config.toml
arch = "unet"
model = "segmentation model"
dataset = "aerial photos of the United States (SatlasPretrain)"
train_examples = 101725
image_size = 48
crop_scale_min = 1
horizontal_flip = true
num_classes = 8
norm = "batchnorm"
activation = "leaky_relu"
pixel_unshuffle = 2
widths = [64, 128, 256, 256]
blocks_per_level = 2
block = "sep"
attention = false
upsampling = "nearest_conv"
init = "torch_default"
residual_init = "none"
optimizer = "soap"
beta2 = 0.95
lr = 0.0026
beta1 = 0.95
shampoo_beta = 0.95
eps = 1e-08
precondition_frequency = 20
max_precond_dim = 1024
merge_dims = true
one_sided = false
adamw_lr_other_params = 0.0021
grad_clip = 5.0
steps = 12900
batch_size = 128
epochs = 16.2
lr_schedule = "wsd"
decay_fraction = 0.4
final_lr_fraction = 0
warmup_steps = 380
weight_decay = 0.2
adamw_weight_decay_other_params = 0
Rows from block 5, named by matrix and row number. Rows with one number belong to one channel. Each number is 128 + 24 x the weight over its row's rms, rounded and kept within 0 to 255. All counts start at 0. After the name is the row's rms in percent of the matrix's.
# convs1: first pointwise conv (model.enc.2.1.convs.1.weight, 256x256x1x1), inputs 64-127
# convs3: second pointwise conv (model.enc.2.1.convs.3.weight, 256x256x1x1, transposed), outputs 64-127
convs1.114 102 [132  87  89 136 126 128 127 132 135 128 153 158 143 115 128 144 154 172  97 124 128 117  91 132  91 190 149 144 109 184 121 119 139 160  93 132  82 105 146  97 143 120 126 128 123 113 120 156 161 165 153 115 109 129 150  99 120 131 104 135 135 124 125 135]
convs3.114 108 [159 106 130 149 128 166 142  81 172 128 132 162 155  89 131 130 107 135 140 142 134 102 112 121 148 126 108 108 142 161 123  68 125  96 134 109 144 125 138 119 180 153 140 168 121 106 109 116 122 147 173 152 189 123 103 130 138 136 160  79 118 145  90 120]
convs1.115 095 [154 132 133 140 155 174 144 149 117 152 146 126 123 117  85 129 127 113  83 142 152 149 125 139 104 146 106 124 123  92 139 107 127 163 104 136 135 132 156 110 141  48 143 111 134 125 112 171 129 119 162 120 112 124 106  85 117 111 124 109 115 143 168 116]
convs3.115 092 [123 103 177 136 109 122 182 145 130 143 161 152 167 135 164  81 136 116 129 108 156  99 143 137 141 105 148 138 119 170 122  95 119 144 111 106 154 160 118 141 120  86 147  88 140 114 160 126 115  79 163  85 100 114  89  82 138 119 130 112 136 131  85 140]
convs1.116 106 [152 161 113 105 104 172 147 101 157 165 111 170 102 105 131  79 147  90 143 134 120 147 139  59  74 112 133 161 129 114 125 141 118 133 134 144 154 148 102 132 114 138 167 108 160  91 123 112  98 135  98 147 136 156 160 115 153 138 119 148 131 138 104  92]
convs3.116 109 [120 101  92 149 142 111 100 104 121 164 155 129  94 112  94 116 101  99 136 100 132 153 128 139 154 120 158 146 106 126 112 122 125 157 120 116  69 126 177 145 111 128 137 108 154 153 164 119 106 145 120 134 123 110 144 142 154 150 103 143 115 163 160 126]
convs1.117 106 [144  95  90 118 129 134 116 118 130 134 161  84 157 120 122 142 127 139 125 130 151 150  97 138 130 130 151 130 145 112  79 124  86 158 135 147  93 106 128 110 175 145 114 128  83 137 149 129 161 129 127 135 171 145 153 114 122 128 128 102 104 126 122 138]
convs3.117 112 [161 149 136 123 118 114 115 128 123 130 132 133 112 111 136 127 152  70 100 129 107 119 100 116 115 112  96 131 122 157 131 138 125 161  83 116  94 104 166 127 120 167 126 130 141 156  78 130 118 116 149 165 149 129 120 154 113  95 163 159 102  91 119 116]
convs1.118 101 [180 133 170 132 132 108 125 137 157 101 142 122 121 159 102  89 152 133 114 118 129 141 162 118 115 131 154 147 133 113  88 133 135 143 129 139 148 135 153 126 136 127 133 103 131 131 141 105 162 113 135 173 137 100 122 148  80 139  95  96 105 151 111 123]
convs3.118 103 [153 137 108  97 126  81 138 128 120 119 116 131 149 114 123 112 128 146 132 123  85 154 107 130 107 161 103 116 107 196  81 104 101  91  96 142 131 154 122 118 104 171 132 114 157 185 146  69 104 104 167 155 108 137 136 133 165 128 133 155 115 154 170 131]
convs1.119 077 [ 92 124 114 111 138 123 144 132 140 163 135 131 130 133 143 160 157 137 105 131 129 138 146 140 145 160  46 127 153 175 125  92 124 103 101 144 100 107 145 152 116 149 121 105 170 142 121 140 138 137 149 140 159  85 167 101 137 112 120 144 126 109  96  96]
convs3.119 083 [112 168 129 124 129 145 122 143 115 115 126  80 145  49 147 104 112 129 114 175 147 120 135 136 120  93 121 108 188 109 100 153 149 169 126 127 126 108 128 131 127 105 147  94 147 159 142 137 183 112 133 141 133 138 129  85 109  80 140 102 115 117 145 115]
convs1.120 078 [155 124 146 146 132 165 129 131 112 140 138 114 136 169  90 119 118 128 132 105 141 143 160 114  85 111 140 137 116 125 122 151 125 119 157 150 119 183 144 116 161 142 171 108 116 109 151  93 104 162 141 108 119 116 145  96  93  97 111 129 110 141 109 176]
convs3.120 082 [101 123 133 157 111 120 127 129 108 131 116 137 134 170 159  91 122  71 112 120 173 159 147 106 158 174 112 134 141 140 123 129 160 104 158 142 140 147  98  73 197 123 170 105 145  97 141 127 132 145 143 102 135 120 143 100 108  91  74 147 146 115 118 157]
convs1.121 094 [127 125  98 175 105 123 139 138 141 120 119 105 146 156 143 104 119 115 132 135 117 127 181 125  99 153 151 167 160 153 147 117  74 133 104  98 155 180 107 128 119 127 117 130 143 135 134 121 158 144 168  91 117 155  89 104 102 160 151 120 156 147 143 141]
convs3.121 089 [138 117  64 123 132 151 158 120 149 143 137 131 159 134 168 128 118 176 122 111  95 137 128 142 108 124 138 126  68  99 143 130 136 107 117 138 131 131 135 175 153 100  94  82  91 106 132 147 118 159 169  95 155 147 107 146 136 117 134 120 119 102 111 122]
convs1.122 124 [113 142 109 149 133 129 141 111 138 142 164 159 138 103 180 130 137 163 101 129 149 148 111 172 122 112 114 151  99 122 143 147 165 105 114 153 118 128 139 140 123 134 129 113 132 182 137 151 138 125 127  99 148 123 101 131 122  70 128  99 113 122 166 110]
convs3.122 120 [118 127 126 124 129 115 106  95 117 136  96 119 131 129 127 134 169 176 115 103 113 132 140 129 110 115 115 158  92 124 133 170 123 132  97  97 100 166  57 107 122  97 124 146 124 141 127 124 112 133 127 144 125  98 104 141  85  92 145 131 114 141 120 106]
convs1.123 110 [176 129 130 126 119 128 149 155  89 139 169 148 137 146 126 125 185 108 137 134 125 112 103 117 113 138 124 107 150 114 136 142 138 105 110 131 134 142 145 132 146 149 110 128 128 160 143 116 116 117  89 120 132 115 109 120 123  99 166 125 111 116  97 138]
convs3.123 140 [126 138 125 153 105 112 134 143 117 109 123 129 150 137 128 152 125 114 113 138 121 144 148 106 158 160 123 141 129  92 121 115 124 103 132 129 134 140 112  96 151 119 114 166 128 113 138  97 134 136  87 133 158 126  87 136 138 101 143 145 120 130 101 103]
convs1.124 103 [171 159 107 123 145 161 116 143 145 102 125 133 108 105 128 165 112 158 110 165 134 111 129 140 147 140 142 107 114 123 107 122 108 153 131  86 140 119 162 154 153 116 130 133 140 154 139 140 148 137 165 117  78 110 135 146 152  94 120 119 107  99 145 109]
convs3.124 094 [153 126 144 156 146 140 133 136 135 147 118 132 146  53 107 144 156 102 138 136 110 125 117 114 102 115 153  83 101  88 142 115 160 120 120 111 126  98  99  74  77 139 143 155 150 150 120 125 118 138  94 155 127  95 133  99 152 135 126 149 127 102 130 107]
convs1.125 095 [134 131 167 107 170 138 138 122 129 134 114 122 156 160 102 169 122 143 150 159 169 139 168  94 156 102  94 136 134 120 115 138 101  93 124  94 124 136 148 122 151 123 108 125 166 107 143 129 158 115  86 110 120 132 131 138 144 109 141 143 147 135 123 139]
convs3.125 092 [157  80 129 119 118 121 143 110  99 126 149 119 146 122 116 111 138 151 116 147 147 106 131 177 114 107 136 140 128 135 126  89  88 122 114 118 123 127 127 111 109 128 119  95 149 112 158 157 175 155 133 137 109 129 105 110 130 167  90 160 110 137 134 159]
convs1.126 096 [138 140 120 171 176 132 199  86 114 138 139 116 102 141 121 153 158 109 120 116 151 135  97 141 136  67 123  89 113 145 136 141 127 145  84 100 137 158 147 130 126 122 101 134 126  84 147  88 142  85 151 124 139 161 119 149 171 113 109 133 139 126 108  75]
convs3.126 076 [166 126 116 116 138 121 152 120 140 125 117 103 145 156 137 123  59 119 141  91 110 122 105 102 146 132 152  96 171 170 122 115 105 135 139 133  92 130  66 150 124  97 117 101 112 134 174 138 130  85 129 127 138 127 133 134 105 170 111 138 165  86 162 137]
convs1.127 101 [119 128 161 139 132 181 106 161  88 154  77 166  60 101 131 142 139 148 109 109 130 142 158 100 186 141 137 157 142 121 125 179 130 160 113 160 158 100 121 142 171 149 126 130 147 145 137  96 134 154 145 141 129 117 134 170 132 132 125 113 118 147 118 117]
convs3.127 113 [115  74 125 104 157 138 110 123 118 175  63  97 106  99 136 112 107 131 147 103  96 129 141 107  87 163 162  98  94 102 147 164 123  95 107 163 129 166 131 134 166 109 136 107 108 176 120  99 120 154 102 131 136 103 135 129 126 114 151 135 122 158 122  99]
convs1.128 109 [141 150 159 130 107 107 134 120 115 155 112 161 132  66 173 107 131 117 127 114 152 155 145 146 142 115  71  85 120 131 107 116 126 154 148 111 117 140 122 124 124 131 148 131 114 127 121 132 104 145 118 139 140 135 151 124 115 166 117 110 130 146 147 124]
convs3.128 088 [125 134 114 109 160 145 132 149 124  94  86 131 115 175 143  80  75 141 134 122 124 151 167 110 136 107 140 122 176 144 117 132 132 115 118 102 110 124 175 128 128 150 150 131 107 149  70 117 142 108  99  97 127 109 149 143 136 101 130 161 151 109 132 131]
convs1.129 109 [123 137 118 121 116 148 133 110 103 147 132 166 149 110 128 140 113 142 197 108 107 139  98 107  99  88  78 140 135 117 162 150 135 159 163 117 135 125 120 127 130 152  88 147 147 123 143 149  93 123 130 126 154 154 129 116 128  98 153 145 102 130 148 167]
convs3.129 108 [ 85 142 133 164 142 103 126 122 105 116 124 138 117 104 118 154 107 104  96 149 146 159 145 118 109 162 157 135 146 135 125 115 126 117 107 137 141 120  75 128 110  82 102 147 142 113 146 112 120 157 143 146 120 152 122 102 112 157 144 112 135 140 120 122]
convs1.130 131 [106 113 171 120 118 133 110 183 137 126 134 128 156 123 127 151 113 140 104 149 108 101 126 164 151 104 146 145 123 119 157 186 114 118 147 116 104 142 138 127  97 128 137 131 133 121 119 154 134 119 101 138 116 120 123 168  99 140 129 130 151 130 145 143]
convs3.130 142 [170 109 137 142 128 126 130 162 142 117 119 151 137  87 133 151  96 117 101 152 113 106 141 150 112 112 100 112 103 140 162 147  88 107 141 121 151 104 126 115  93 117 168 103 137 148 166 154 120 127  89 179 102 118 153 137 183 128 104 105 142  78 127 122]
convs1.131 090 [113  93 149 131 129  95 115 169 108 126 108 143 106 134 145 150 127 188 138 126 112 161 170 146 140 157 134 132 136 135 152 126 147 117 142 140 135 151 127 137 181 159 129 148 121 119 126 106 103 155 149  81 140 127 127 119 103  86 136 114  91 128 112 166]
convs3.131 085 [103 110  94 105 129 110 138 139 100 113 117 145 104 157 140 189  77 132  88 131 140 143 147 122 144  94 138  58 144  94  98  97 137 101 141 152 143  93 123 123  95  75 177 134  78 136 119 100 198 107 128 129 131 123 117 121 154 116  85 102 110 151 103 119]
convs1.132 075 [122 154 126 132 163 125 130 149 173 140 172 137 129 184 147 109 141 136 114 186 135 157  84 137 122 109 113 102 138 112 128 150 133 113 130 168  86 138 150 132 155  98 163  99 126 136 142 130 120 119 123 105 121 140 113 164  95 130 118 128 102 104 172 163]
convs3.132 078 [114 108 145 139 160 141 131 134 143  96 127 180 146 125 134 108  97 141 155 101 112 122 101 120 159 153 126 150 146  79 139 120 176 137 120 113 165 132 180  93 137 108  97  93 135 132 136  99 143 135 109 139 130 167 154 119 155 154 128 143 115 124 121 128]
convs1.133 095 [151 132 111 148 136 158 122 114 108 138 129 141 146 156 153 184  77 149 139 138 163 135 138 174 100 145 169 154 120 148 190 109 133 194 145 125 101 123 113 136  96 131 128 144  87 116 150 102  98 155 105  79 128 100 139 138 123 139 144 127 141 134  97 133]
convs3.133 103 [105  53 135 118 122  99 123 121 111 146 126 120 118 100 144 120 161 186 137 133 138 114  95 172 109 124 128 168 142 108 159 129 154 125 139 152 132 155 186 103 124 156 117 149 114  98 122 135 150 105 123 115 157 153 107 100 111 145  97 128 121 131 120 166]
convs1.134 086 [117 133 151 123 117 125 160 130 150 168 118  96 150 104 153 118 130 132  91 131 161 139 121 115 103 108 175 114 104 140 110 103 127 144 104 100 110 104 164 123 142 178 147 128 136 136 148 134  80 102 106 125 165 138 171 165 175 119 150 135 109 139 147 133]
convs3.134 082 [115 131 125 137 138 150 141  96 142 132 134 134  95 123 133 128 134 144 108  97 121 100 147  77 168 153 156  91 142 154  97 116 137 118 122 136 146 136 113 107  90 171 159 121 135 113  97 136 118 133 130  91 131  88  86 149 118 102 104 131 102 123 106 143]
convs1.135 115 [132 140 122  99 125 136 133 141 131 112 141 154 137 136 138 130 127 178  79 127 123 149 107 119 152 171 165 152 131 116 198 101 125 138 118 126 162 172 126 145 123 111 111 133 105  68 130 126 178 176 105 107 134 124 110 108 147  75 132 126 172 106 105 116]
convs3.135 131 [128 145 176 141 124 130 114 113 134 154 138 153 137 159 100 140 129 153 158 126 109 139 133 136 159  33 122 194 145 110 142 169 115 173  96 144 118 111 121 172 147 122 123 136 110 104 144 155 108 157 128  99 121 114 142 125  96 124  99 150 128 111 153  93]
convs1.136 093 [151  93  96 140 154 107 154 105 149 122 159 165 129 142  71  85 118 129 115 106 146 160  64 165 156 140 133 126 133  87 141 139  89 124 127 137 124 146 120 119 156 123  96  97  84 105 173 121 140 157 130 135 144 159 151 113 113 101 125 139 151 138 153 147]
convs3.136 080 [169 121  83 101 120 111 166 128 126 146  85 126 145 144 131  97 138 145 124 126 159 155 143 116 135 134  73 157 184 164  97 140 117  93 147 113 124 110 131 136  72 121 122 129 113  90 132 146 138 144 136 147 115 123 118 152 167 106 122 123 113 149 128 101]
convs1.137 107 [132 107 100 116 140 105 129 133 116 152 130 138 115 135 136 117 129 126 137 156 160 104 123 132 107 149 133 140 141 127 116 115 134 135 154 126 121 147 112  90 133 122 124 142 144 155 134 131 117 138 122 117 152 134 135 110 123 135 131 138  92 128 154 130]
convs3.137 101 [114 126 122 126 177 153 108 134 141 104 181 144  69 168 145 158 156 176 139 135 124 132 137 154 123 106 116 167 143 106 158 146 119 131  71 159 131 119  97 139 102 126 101 117 179 163 127 112 134 141 130 130 143 144 134 143 119 127 128 130 155 135 131 125]
convs1.138 112 [110 126 120 107 122 142  97  85  85 133 131 140 150 114  99 168 136 127 125  98 121 147 111 127 187 161 159 128 127 109 104 124  83 117 124 125  78 143  94 105 112 184 136 137 142 116 143 161 147 178 107 116 121 116 146 112 140  92 104 132 131 135 152 116]
convs3.138 130 [116 151 139 131 117 148 150 161 142 128 143 126 122 138  70 130 156 135 162 164 128 121 101 130 130 116  96 113 163 136 152  72 169 153 123 145 118 146 111 141 135 119 135 127 102 101 145 121 129  94 147 114 138  79  98 126  72  84 126 130 112 135 163 109]
convs1.139 083 [132 127 162 123 167 128 173 135 139 121  91  97 118 108 145 128 166 158 132 140 136 134 145 143 114 158 127 152 138 176 125  97  54 114 144 116 146 137 118 165 110 125 132 112 127 148 122 145 130 121 162 120 140 120 167  95 163  98 161  89 131 143 122 115]
convs3.139 093 [164 131 136 145 119 119 137 153 145 125 101 107 122  71 111 162 149 120  93 135 112 138 171 129 104 116 124 112 171 139 133 119 143 106 153 149 137 128 130 122 134 110 151 113 151 159 172 152 135 152 134 109  99 108 166 119 135 130 119  91 107 142 154  83]
convs1.140 105 [116 121 159 138 126 109 171  88 121 107 132 160 140 131  92 128 104 190 151 137 152 128 148  79 100  94 140 124 135 163 128 122 106 134 127 123 137  87 108 122  75 128 136 138  99 129 119 138  70 139 127 131 105 108 110 141 102 160 182 132 102 143 166 141]
convs3.140 106 [122 127 186  95 132 130 147 103 143 166 149 106 130 152 178 173  96 151 101 163 134 114 126 114 158 124 142 136 114 175 151 108  91 151 107 128 151 135 167 120 125 191 145 137  98 130  96  82 143 142 133 151 105 118 110 126 144  85 107 138 108 144 109 117]
convs1.141 081 [127 152 140 121 130 129 116 119 167 100 140 115 127 160 104 143 115 124 133 104 114 127 116 112 130 115  96 147 147 123 155  76 148 100  94 173 138 133  99 113 134 132 145 134 126 121 142  93 120 154 174 120 130 109  98 134  54 162 116 130 112 119 176 134]
convs3.141 075 [118  98 107 167  93 142 190  92 133 135 175 121 151  87 100 141 106 111 132  78 133 154 139 135 101 131  90 120 131 115 131  98 136 138 128 130 123 171 103 112 112 148 105 120 157 104 115 121 128 116 120 115 149 137 125 114  87 108 178  92 118 127 126 117]
convs1.142 103 [134 134 132 125 164 172  91 118 130 103 147 164 150 120 124 121 122 170 135 111 118  98 112 142 123 130 105 134 134 109 131  94 138 132 115 135  73 126  93 137  77 136 124 154 145 112 113  95 122 121  89 135 106 138 129 122 136 144 132 132 123 132  80 155]
convs3.142 113 [125 129  92 113 125 141 117 142  87 144 145 124 130 119 121 131 133 108 118 112 123 101 125 113 154 124 116 144 161  66 137 169 109 128 114 123 107 136 114 170 142 151 135 150 173 123 133 135 162 146 114 107 138 128 127  99 121 172 118 116 151 108 121 159]
convs1.143 079 [ 92 132 148 168 157 123 119 166 146  97 110 124 145 134 135 108 131 132 141 136 130 166 136 110 135 168 149 125 169  98 145 135 115 154 132 109 130  88 122 126 147 155  96 133 155 158 120  59 133 135 125 131 146 152 116 156 111 144  93 157 117 113 111  95]
convs3.143 081 [130 140 137 150 124  82  78 112  88 125  94 140 105 127  97 169 142 123 118 115 123 143 143 173 141 154 121 137 111  87 148  79 151 103 149 114 132 131 139 148 123  61 139 166 117 138  77 136 147 148 125 157 134 115  99 135 127 121 153 149 199 142 140 102]
convs1.144 111 [118 111  92 144 137 123 148 144 113 159 119 145 131  77  93  89 135 116 111 106 112 167 118 120  72 122 163 152 129 154 137  92 129 141 125 133 102  99 103 139 147 126 161 158 116 119 155 113 141 165 119 147  94 122 153 122 163 169 150 142 109 102  92 131]
convs3.144 111 [127 129 158 117  89  84 160 130 124 160  94 147 135  76  93 155 114 123 129 132 125 154 148 120 121  87 119 121 166 114 141 132 131 160 130 109 120 139 156 103  98 146 140 162 145 129 149 168 148 113 165 104 122  74  93 147 156  91 115 140 101 128 135 134]
convs1.145 083 [184 111 170 126 139 141 158  79 100 132 147 162 126  49 177 195 142 136  94 122  90 147 165 104 107 113 128 104 104 104 107 173  82 138 141  85 114 132 166 109 139 125 141 126 111 130 145 118 108 116 119 135 167  66 132 118 129 159 145 143 121 164 136 108]
convs3.145 076 [139 156 128 112 122 154 126 156  65  93  86 141 119 143 102 100 143 127 158 189 130 100 125 140 125 122 152 125 161 104 164  93 130 134 107 119  98 122 124 181 128 149 171  96 135 135 100 136 135 153 150  66 113 119 132  91 156 150  99  97 154 178 108 141]
convs1.146 103 [109 141 114 152  99 125 132 116 111 164 118 115 116  90 120 123 101  96 141 140 127  96 148 146 129 136 109 137 102 107 158 123 118 132 133 140 168 119 129 123 166 101 114 118 134 112 160 157 141 123 174 101 151 127 126 128 132 131 151 130 167 148 147 148]
convs3.146 086 [133 147 115 141 140 122 152 108 135  86 113  95 137 109 119 119 118  89 104 159 104 138 126 119 152 141 137 110 119 148 164 116 159 156 135 116 132 131 142 130 117 126 144  92 101 104 133 121 145 105 124 113 149 132 140 136 137 170 173 109 132  96 167 113]
convs1.147 085 [175 126 110 153 137 152 122 162 119 123 116  89  90 148 132 110 116 105 148 119 135 114 126 116 108 119 134 126  83 161 144 111 145 105 141 167 106 153 110 135 115 123 138 103 149 129 116 135 103  96 162 135 136 141 117 152 121 122 112 105 135 115  98 120]
convs3.147 090 [153  99 114 123 109 132 119 132 114 218 156 171 153  89  52 136  79  88 134 108 153 117 134 129 127  90 109 147 135 134 108 133 168 158 133 105 156 124 144 124 138 140 133 163  85 109 128 143 143 163 161 116 192 110 125 136 119 118 159 144 109 138 123  87]
convs1.148 099 [155 142 119 171 117 101  83 125 195 103 139 163 117 100 155 136 106 119 126 127 151 138 141 144  83 167 117 120 104 152 141 158 101 140 132 164 105 138 131 113 148 105 144 124 118 122 139 135 148  83 107 134 138 100 119 155 130 139  95 151 129 171 180 114]
convs3.148 109 [191 105 135 110  77 122 127 136 126  91 134 165 146 147 102 151 159 144 138 100 101 107 149 149 155 131 115 157  97 155 156 118 138 140 112 136  90  99 109  95  86 125 161 169 135 119 160 109 118 114 148 159 134 129 133 152 122 136  98 159 150 121 137 165]
convs1.149 089 [112 153 148 117 135 137 118  88 116 100 109 128 137 166  94  82 125 155  79 164 160 131 143 150 187 128 126 104 152 152 151 144 108 129 103 133 140 143 102 123 104 115 126 118 156 140 132 134 122 129 117 139  90 143 122 100 113  54 145 150 149 113 129 153]
convs3.149 079 [ 98 139 140 147 104 132 140  87 133 132 177 115 136 114 144 126 171  92 127 150 115 106 123 167 142 134 106  84 159 125 108 137 143 120 146 129 129 122  92 106 126  94 165 147 130  89 104 152 119 164 124 122  87 159  95 147 108  98 115  95  77 126 142 142]
convs1.150 129 [ 63 129 110 105  97 157 136 131  95  94 117 137 165 139 127 112 122  73 117  97 170 132 147 134 102 134 121 119 175 100 120 120 126  93 136  82 155 115 133 124 127 128 172 135 149 118 115 142 123 218 116 107 114 141 140 152 100 122  58 133 132 181 152 172]
convs3.150 160 [119 121 148 147 130 144 132 147 120  88 166 138 107 159 125 122 111 117 113 140 135 156 113  98 125 154 127 146 133  97 122 102 148 164 140 113  51 108 119 126 104 141 132 103 112  89 142 140 114 111 113 147 131  61 146 127 151 119 103 183  96  67 124 146]
convs1.151 086 [129 116 123 145 137 145 164 175 141 126 151  98 119  97 130 117 118 147 131 106 113 131 140  96 120 161 130 133 144 132 105  90 134 159 140 150 117 142 145 141  79 157 149 134 133 152 121 112 163 145 112 129 145 124 120 133 126 106 130 117 105 129 156 100]
convs3.151 090 [102 143 124 124 114 127 136 159 110 150 130 135 141 136 129  98 152 107 147 118 139 127  91 117 103 128 118 172 128 137 127 104 159 133 140  95 144  97 159 126 114 154 132 172 119 130 160 164 123  93 119 118 147 122 116  90 129 130 121 106 148 146 152 107]
convs1.152 109 [190 142 149 134 135 128 123 145 116 101 108 122 117 125 116  81 107  94 131  84 118 127 161 122 120 164 143  79 147 131  83 120 157 206 111 138 152 115 135 132 141 134 136 191 136 157 141 126 162 140 134 103 133 152 100 150 145 125  93 155 104 142 113 118]
convs3.152 117 [133 127 115 126 116 164 114 168  97 138 115  96  96 161 169 114 124 148 157  72 127 117 126 134 117 120 113 123 159 150 118  88 105  97 143 145 123 135 114 139  96 130 104 165 136 181 149 107 110 109 120 147 142 122 155 145 144 126 132 149 145  98 108 126]
convs1.153 084 [ 79 122 157 121 106 115  98 145 134 111 124  27 134  95 154 102 100 140 137 139 109 168 126 131 138  89 139 113  83 163 126 111 153 145 104 122  89 150 108 127 165 116 105 114 131 164 130 149 161 108  99 187 122 143 133 177 114 132 114 106 101 137 117 118]
convs3.153 078 [125 136 163 163 144 179 133  99  94 117 140 105 183 154 162 103 162 168 168 104 148 157 138 127  96 198 111  99 169 171 173 100 126 111  98 104  89 136 144 112 145 145  99 142 118 112 121 151 141 137 153 122 156 127 135  96 132 148 133 172 115 115 100 103]
convs1.154 090 [145 127 165 111 110 120  86 134 147 143 100  93 135 122 140 116  83 111 124 141 130 153 111 133 103 135 177 144 142 129 122 146 110 154 113 149  77 164 122 121 148  91 119 152 128 110 132  96 108 114  81 105 185 165 108 117 151 157 146 137  91 141 128 164]
convs3.154 075 [ 98 136 140 116 108 117 175 172  73 144 116 123 123 152 105 159 139 117 106 136  93 131 113 134 116  97 168 174 124  79 134 151 121 123 120 152 107 142 155 107  99 133 154  90  94 110 127 162 100 146 107 127 146  86 141 128 126 159 146 109 125 117 121 160]
convs1.155 124 [147 148 130 144  99 168 135 120 164 161 130 136 117  88 147 120 143 146 130  58 127 163 136 120  57  88 152 135 118 147 147 140 104 150 161 136 132 152 144 119 161 118 174 135 109 124 139 160 117 148 114 102 135 150 111 101 138 140 149 126 104 117 119 127]
convs3.155 124 [ 97 168 160 151 135  74 125 136 130 133 138 147 127 127 124 118  99 121 127 134 130 133 173 140 113 127 142 141  89 137 166 132 127 134 119 132 109 101 107 146  73 163 158 116 131 128 110 109 136 152  98 134 114 114 135 149 152 159 120 122 102 109 139 196]
convs1.156 119 [ 74 132 160 137 115 149 111 117  91 143 156 145 137 103  91 134 107 119 120 140 140 125 167 133 136 162 106 162 130  97 162 134 120 149 137 129 149 115 140 140  76 126 136 139 151 109 129 133  74 132 134  92 102 124 117 131 124  66 115 117  99 149 160 138]
convs3.156 114 [133 131 119 166  98 121 137 123 105 136 143  80 122 132 141 171  92 100  91 148 106 144 141 121 131 102 126 130 124 132 148  90  95 152 136 111  91 110  95 140 140 148  90  97 144 127 115 180 179 171  94 135 113 111 171 130 138 170 159 105 155 121 113 161]
convs1.157 100 [145 139 162 128 136 145 116 105 129 110 109 155 112 126 154 109 125 126 143  92 138 103 150 147 117 136  95 108 114 144 187 137 115 141 110  99 126 110 117 145 104 132 129 125 125 116 131 129 133 115  92 115 146  97 169 143 152 127 125  96 106 130 108  90]
convs3.157 088 [ 96 118 177 167 164 146 146 103 151 111 112 148 104 119 147  94 105 143 119 129 136 165  81 158 141  82 119 173 168 173 107 133 119 146 152 133 143 141 123 125 112 189 117 156 123 142 102 126 103 102 134 157 147  94 131 129 126 172 144 163 128  93 128 144]
convs1.158 088 [159 135 156  99 115  81 135 124 109 155 122 161 138 148 113 143 145 108 110 128 143 110 133 129 165 115  96 115 130 113 150 162 141 149 155 143 132 125 111 157  88 133 133 154 124 118 125 102 100 124 157 128 169 123 125 112 122 134 129 128 137 138 131 158]
convs3.158 087 [168 131  99 141 162 166 117 143 111 124  98 114 132 111 139 135 104 176 144 159 133 136 156 154 174  78 135  88 137 138 146 135 132 145 161 137 111 108 128 169  97 109 119  78 116 118 146 112 105 131 101 127 127 138 128 138 143 135 133 157  98 102 141 154]
convs1.159 109 [128 139 118 119 162 125 125  75 114 158 133 153 143  80 160 121 119 108 113 148 114 142 117  93 118 128 104 125 137 151 143 138 121 131 156  99 102 155 121 149 111 106 150 135 133 147 112 174 114 109 148  89 165 110 122 128 144 126  93 123 119 130 119 117]
convs3.159 111 [108 103 101 124 131 159 147  93  88 145  96 127  98 142  85 144 125  84 140 124 116 138 150 104 109 171 100 100 156 144  99 144 120 124 123 138 125 103 103 146 107 129 112 119 118 123 135 150  71 130 101  82 137 151  97  82 139 127 113 127 117 132 134  86]
convs1.160 094 [161 134  92  98 168 142 140  95 126  89 155 156 118 142 107 117 117 165  82 129 146 114 101  79 124 117 154 147 107 115 106 143 125 128 128 123 120 146 123  92 132 139 127 159  91 154 139 173  97 108 105 152 166 133 139 148 135 124 117 120  76 110 122 154]
convs3.160 079 [111 139 222 124 165 145 120 115 101 150 115 118 142 117 139 190 124  95 133 107 151 141 104 137 118 126 139 148 158 145 171 132 137 147 107 123 132 165 157  85 119  99 100 106 120 102 140 137 125 153 100 127 127 142 109  86 119  88 161 150 116  91 158 112]
convs1.161 092 [ 68 144 125 161 127 114 137 137 170 124 118 137 166 118 109 122 102 173  97 108 113 110 131  90 117 130 114 161 122 140 115 124 152 120 132 106 117 118 148 185 162 114 113 128 153 142 167 141 177 110 135 136 118 110 160 117 141 152 119 136 167 111 108 147]
convs3.161 093 [ 90 149 125 109 136 118 105 143 149 112 124 150 109  83  95  93  98  88 116 132 114 131 120 144 161 121 120  85 117 100 120 177 102 154 143 120 125 105 104 158 145 165 132 142 121 106 116 117 138 135 122 147 170  87 135 162 139 112 126 120  96 111 134  78]
convs1.162 091 [161 146 122 171 140 109 149 134 113  96 118 143  99 180 154 125 158  81  97 145 108  90 113 121 138  98 149 122 160 109 127 153 133 139 132 135 180 129 103 147 124 152 114 107 112 150 115 104  88 126 120 108 131 117 138 144 123 173  92 116 124 133 148  96]
convs3.162 080 [101  83 144  82 131  81 126 111 124 121 132 119 126  87 156 113 104 136 155 127 134 135 171 178 114  82 117 144 118  97 164 141 156 159 132 102  85 114 108 145 144 111 127 180 122 140 139 128 139 128 128 134 145  81  99 135 133  98 134 136  96 128 142  86]
convs1.163 098 [118 175 139  75 165 127 153  93  96 165 132 107 162 175 123 130 106 146 160 143 154  90 186 122 119 128 129 169 143 142 162 130  91 146 118 116 118 143 114 160 132 186 134  89 121 143 132 138 126 138 169 156 156  88 121  91 118 110 124  72 121 122 134 163]
convs3.163 090 [123  81 145 126 176 113 116 129 122  99  79 112  80 126 165 128 102 107 166 133 127 132 142 105 131 138  84 142 106 117 145 123 189 139 178 134 111 106  91 114 121 162 103 104 106 114  77  80 145 116  79 128 151 168  95  98 144 129 123 150 159 123 148 126]
convs1.164 083 [112 146  98 156 129  71 128 109 151 118 148  85 149 104  98 100 120 127 148 134 146  94 105 156 112 112 172 108 110 102 153 131 145 154 105 137 105 137 152 139 148 128 103 137 108 163 116 109  97 169 103 131 117 134 112 126 130 142 158 109 175 140 100 124]
convs3.164 068 [133 114 133 154 152 152 173 132 130 118 146 108 136 109 113 101  96  97  96 135 166 107 109 153 176 168  95  97 117  91 151 124 146 133 101 149 128 163 167 148 165 119 140 130 138 109 122 117 128 128 107 135 118 128 145 161 144 116 150 139  60 168 123 138]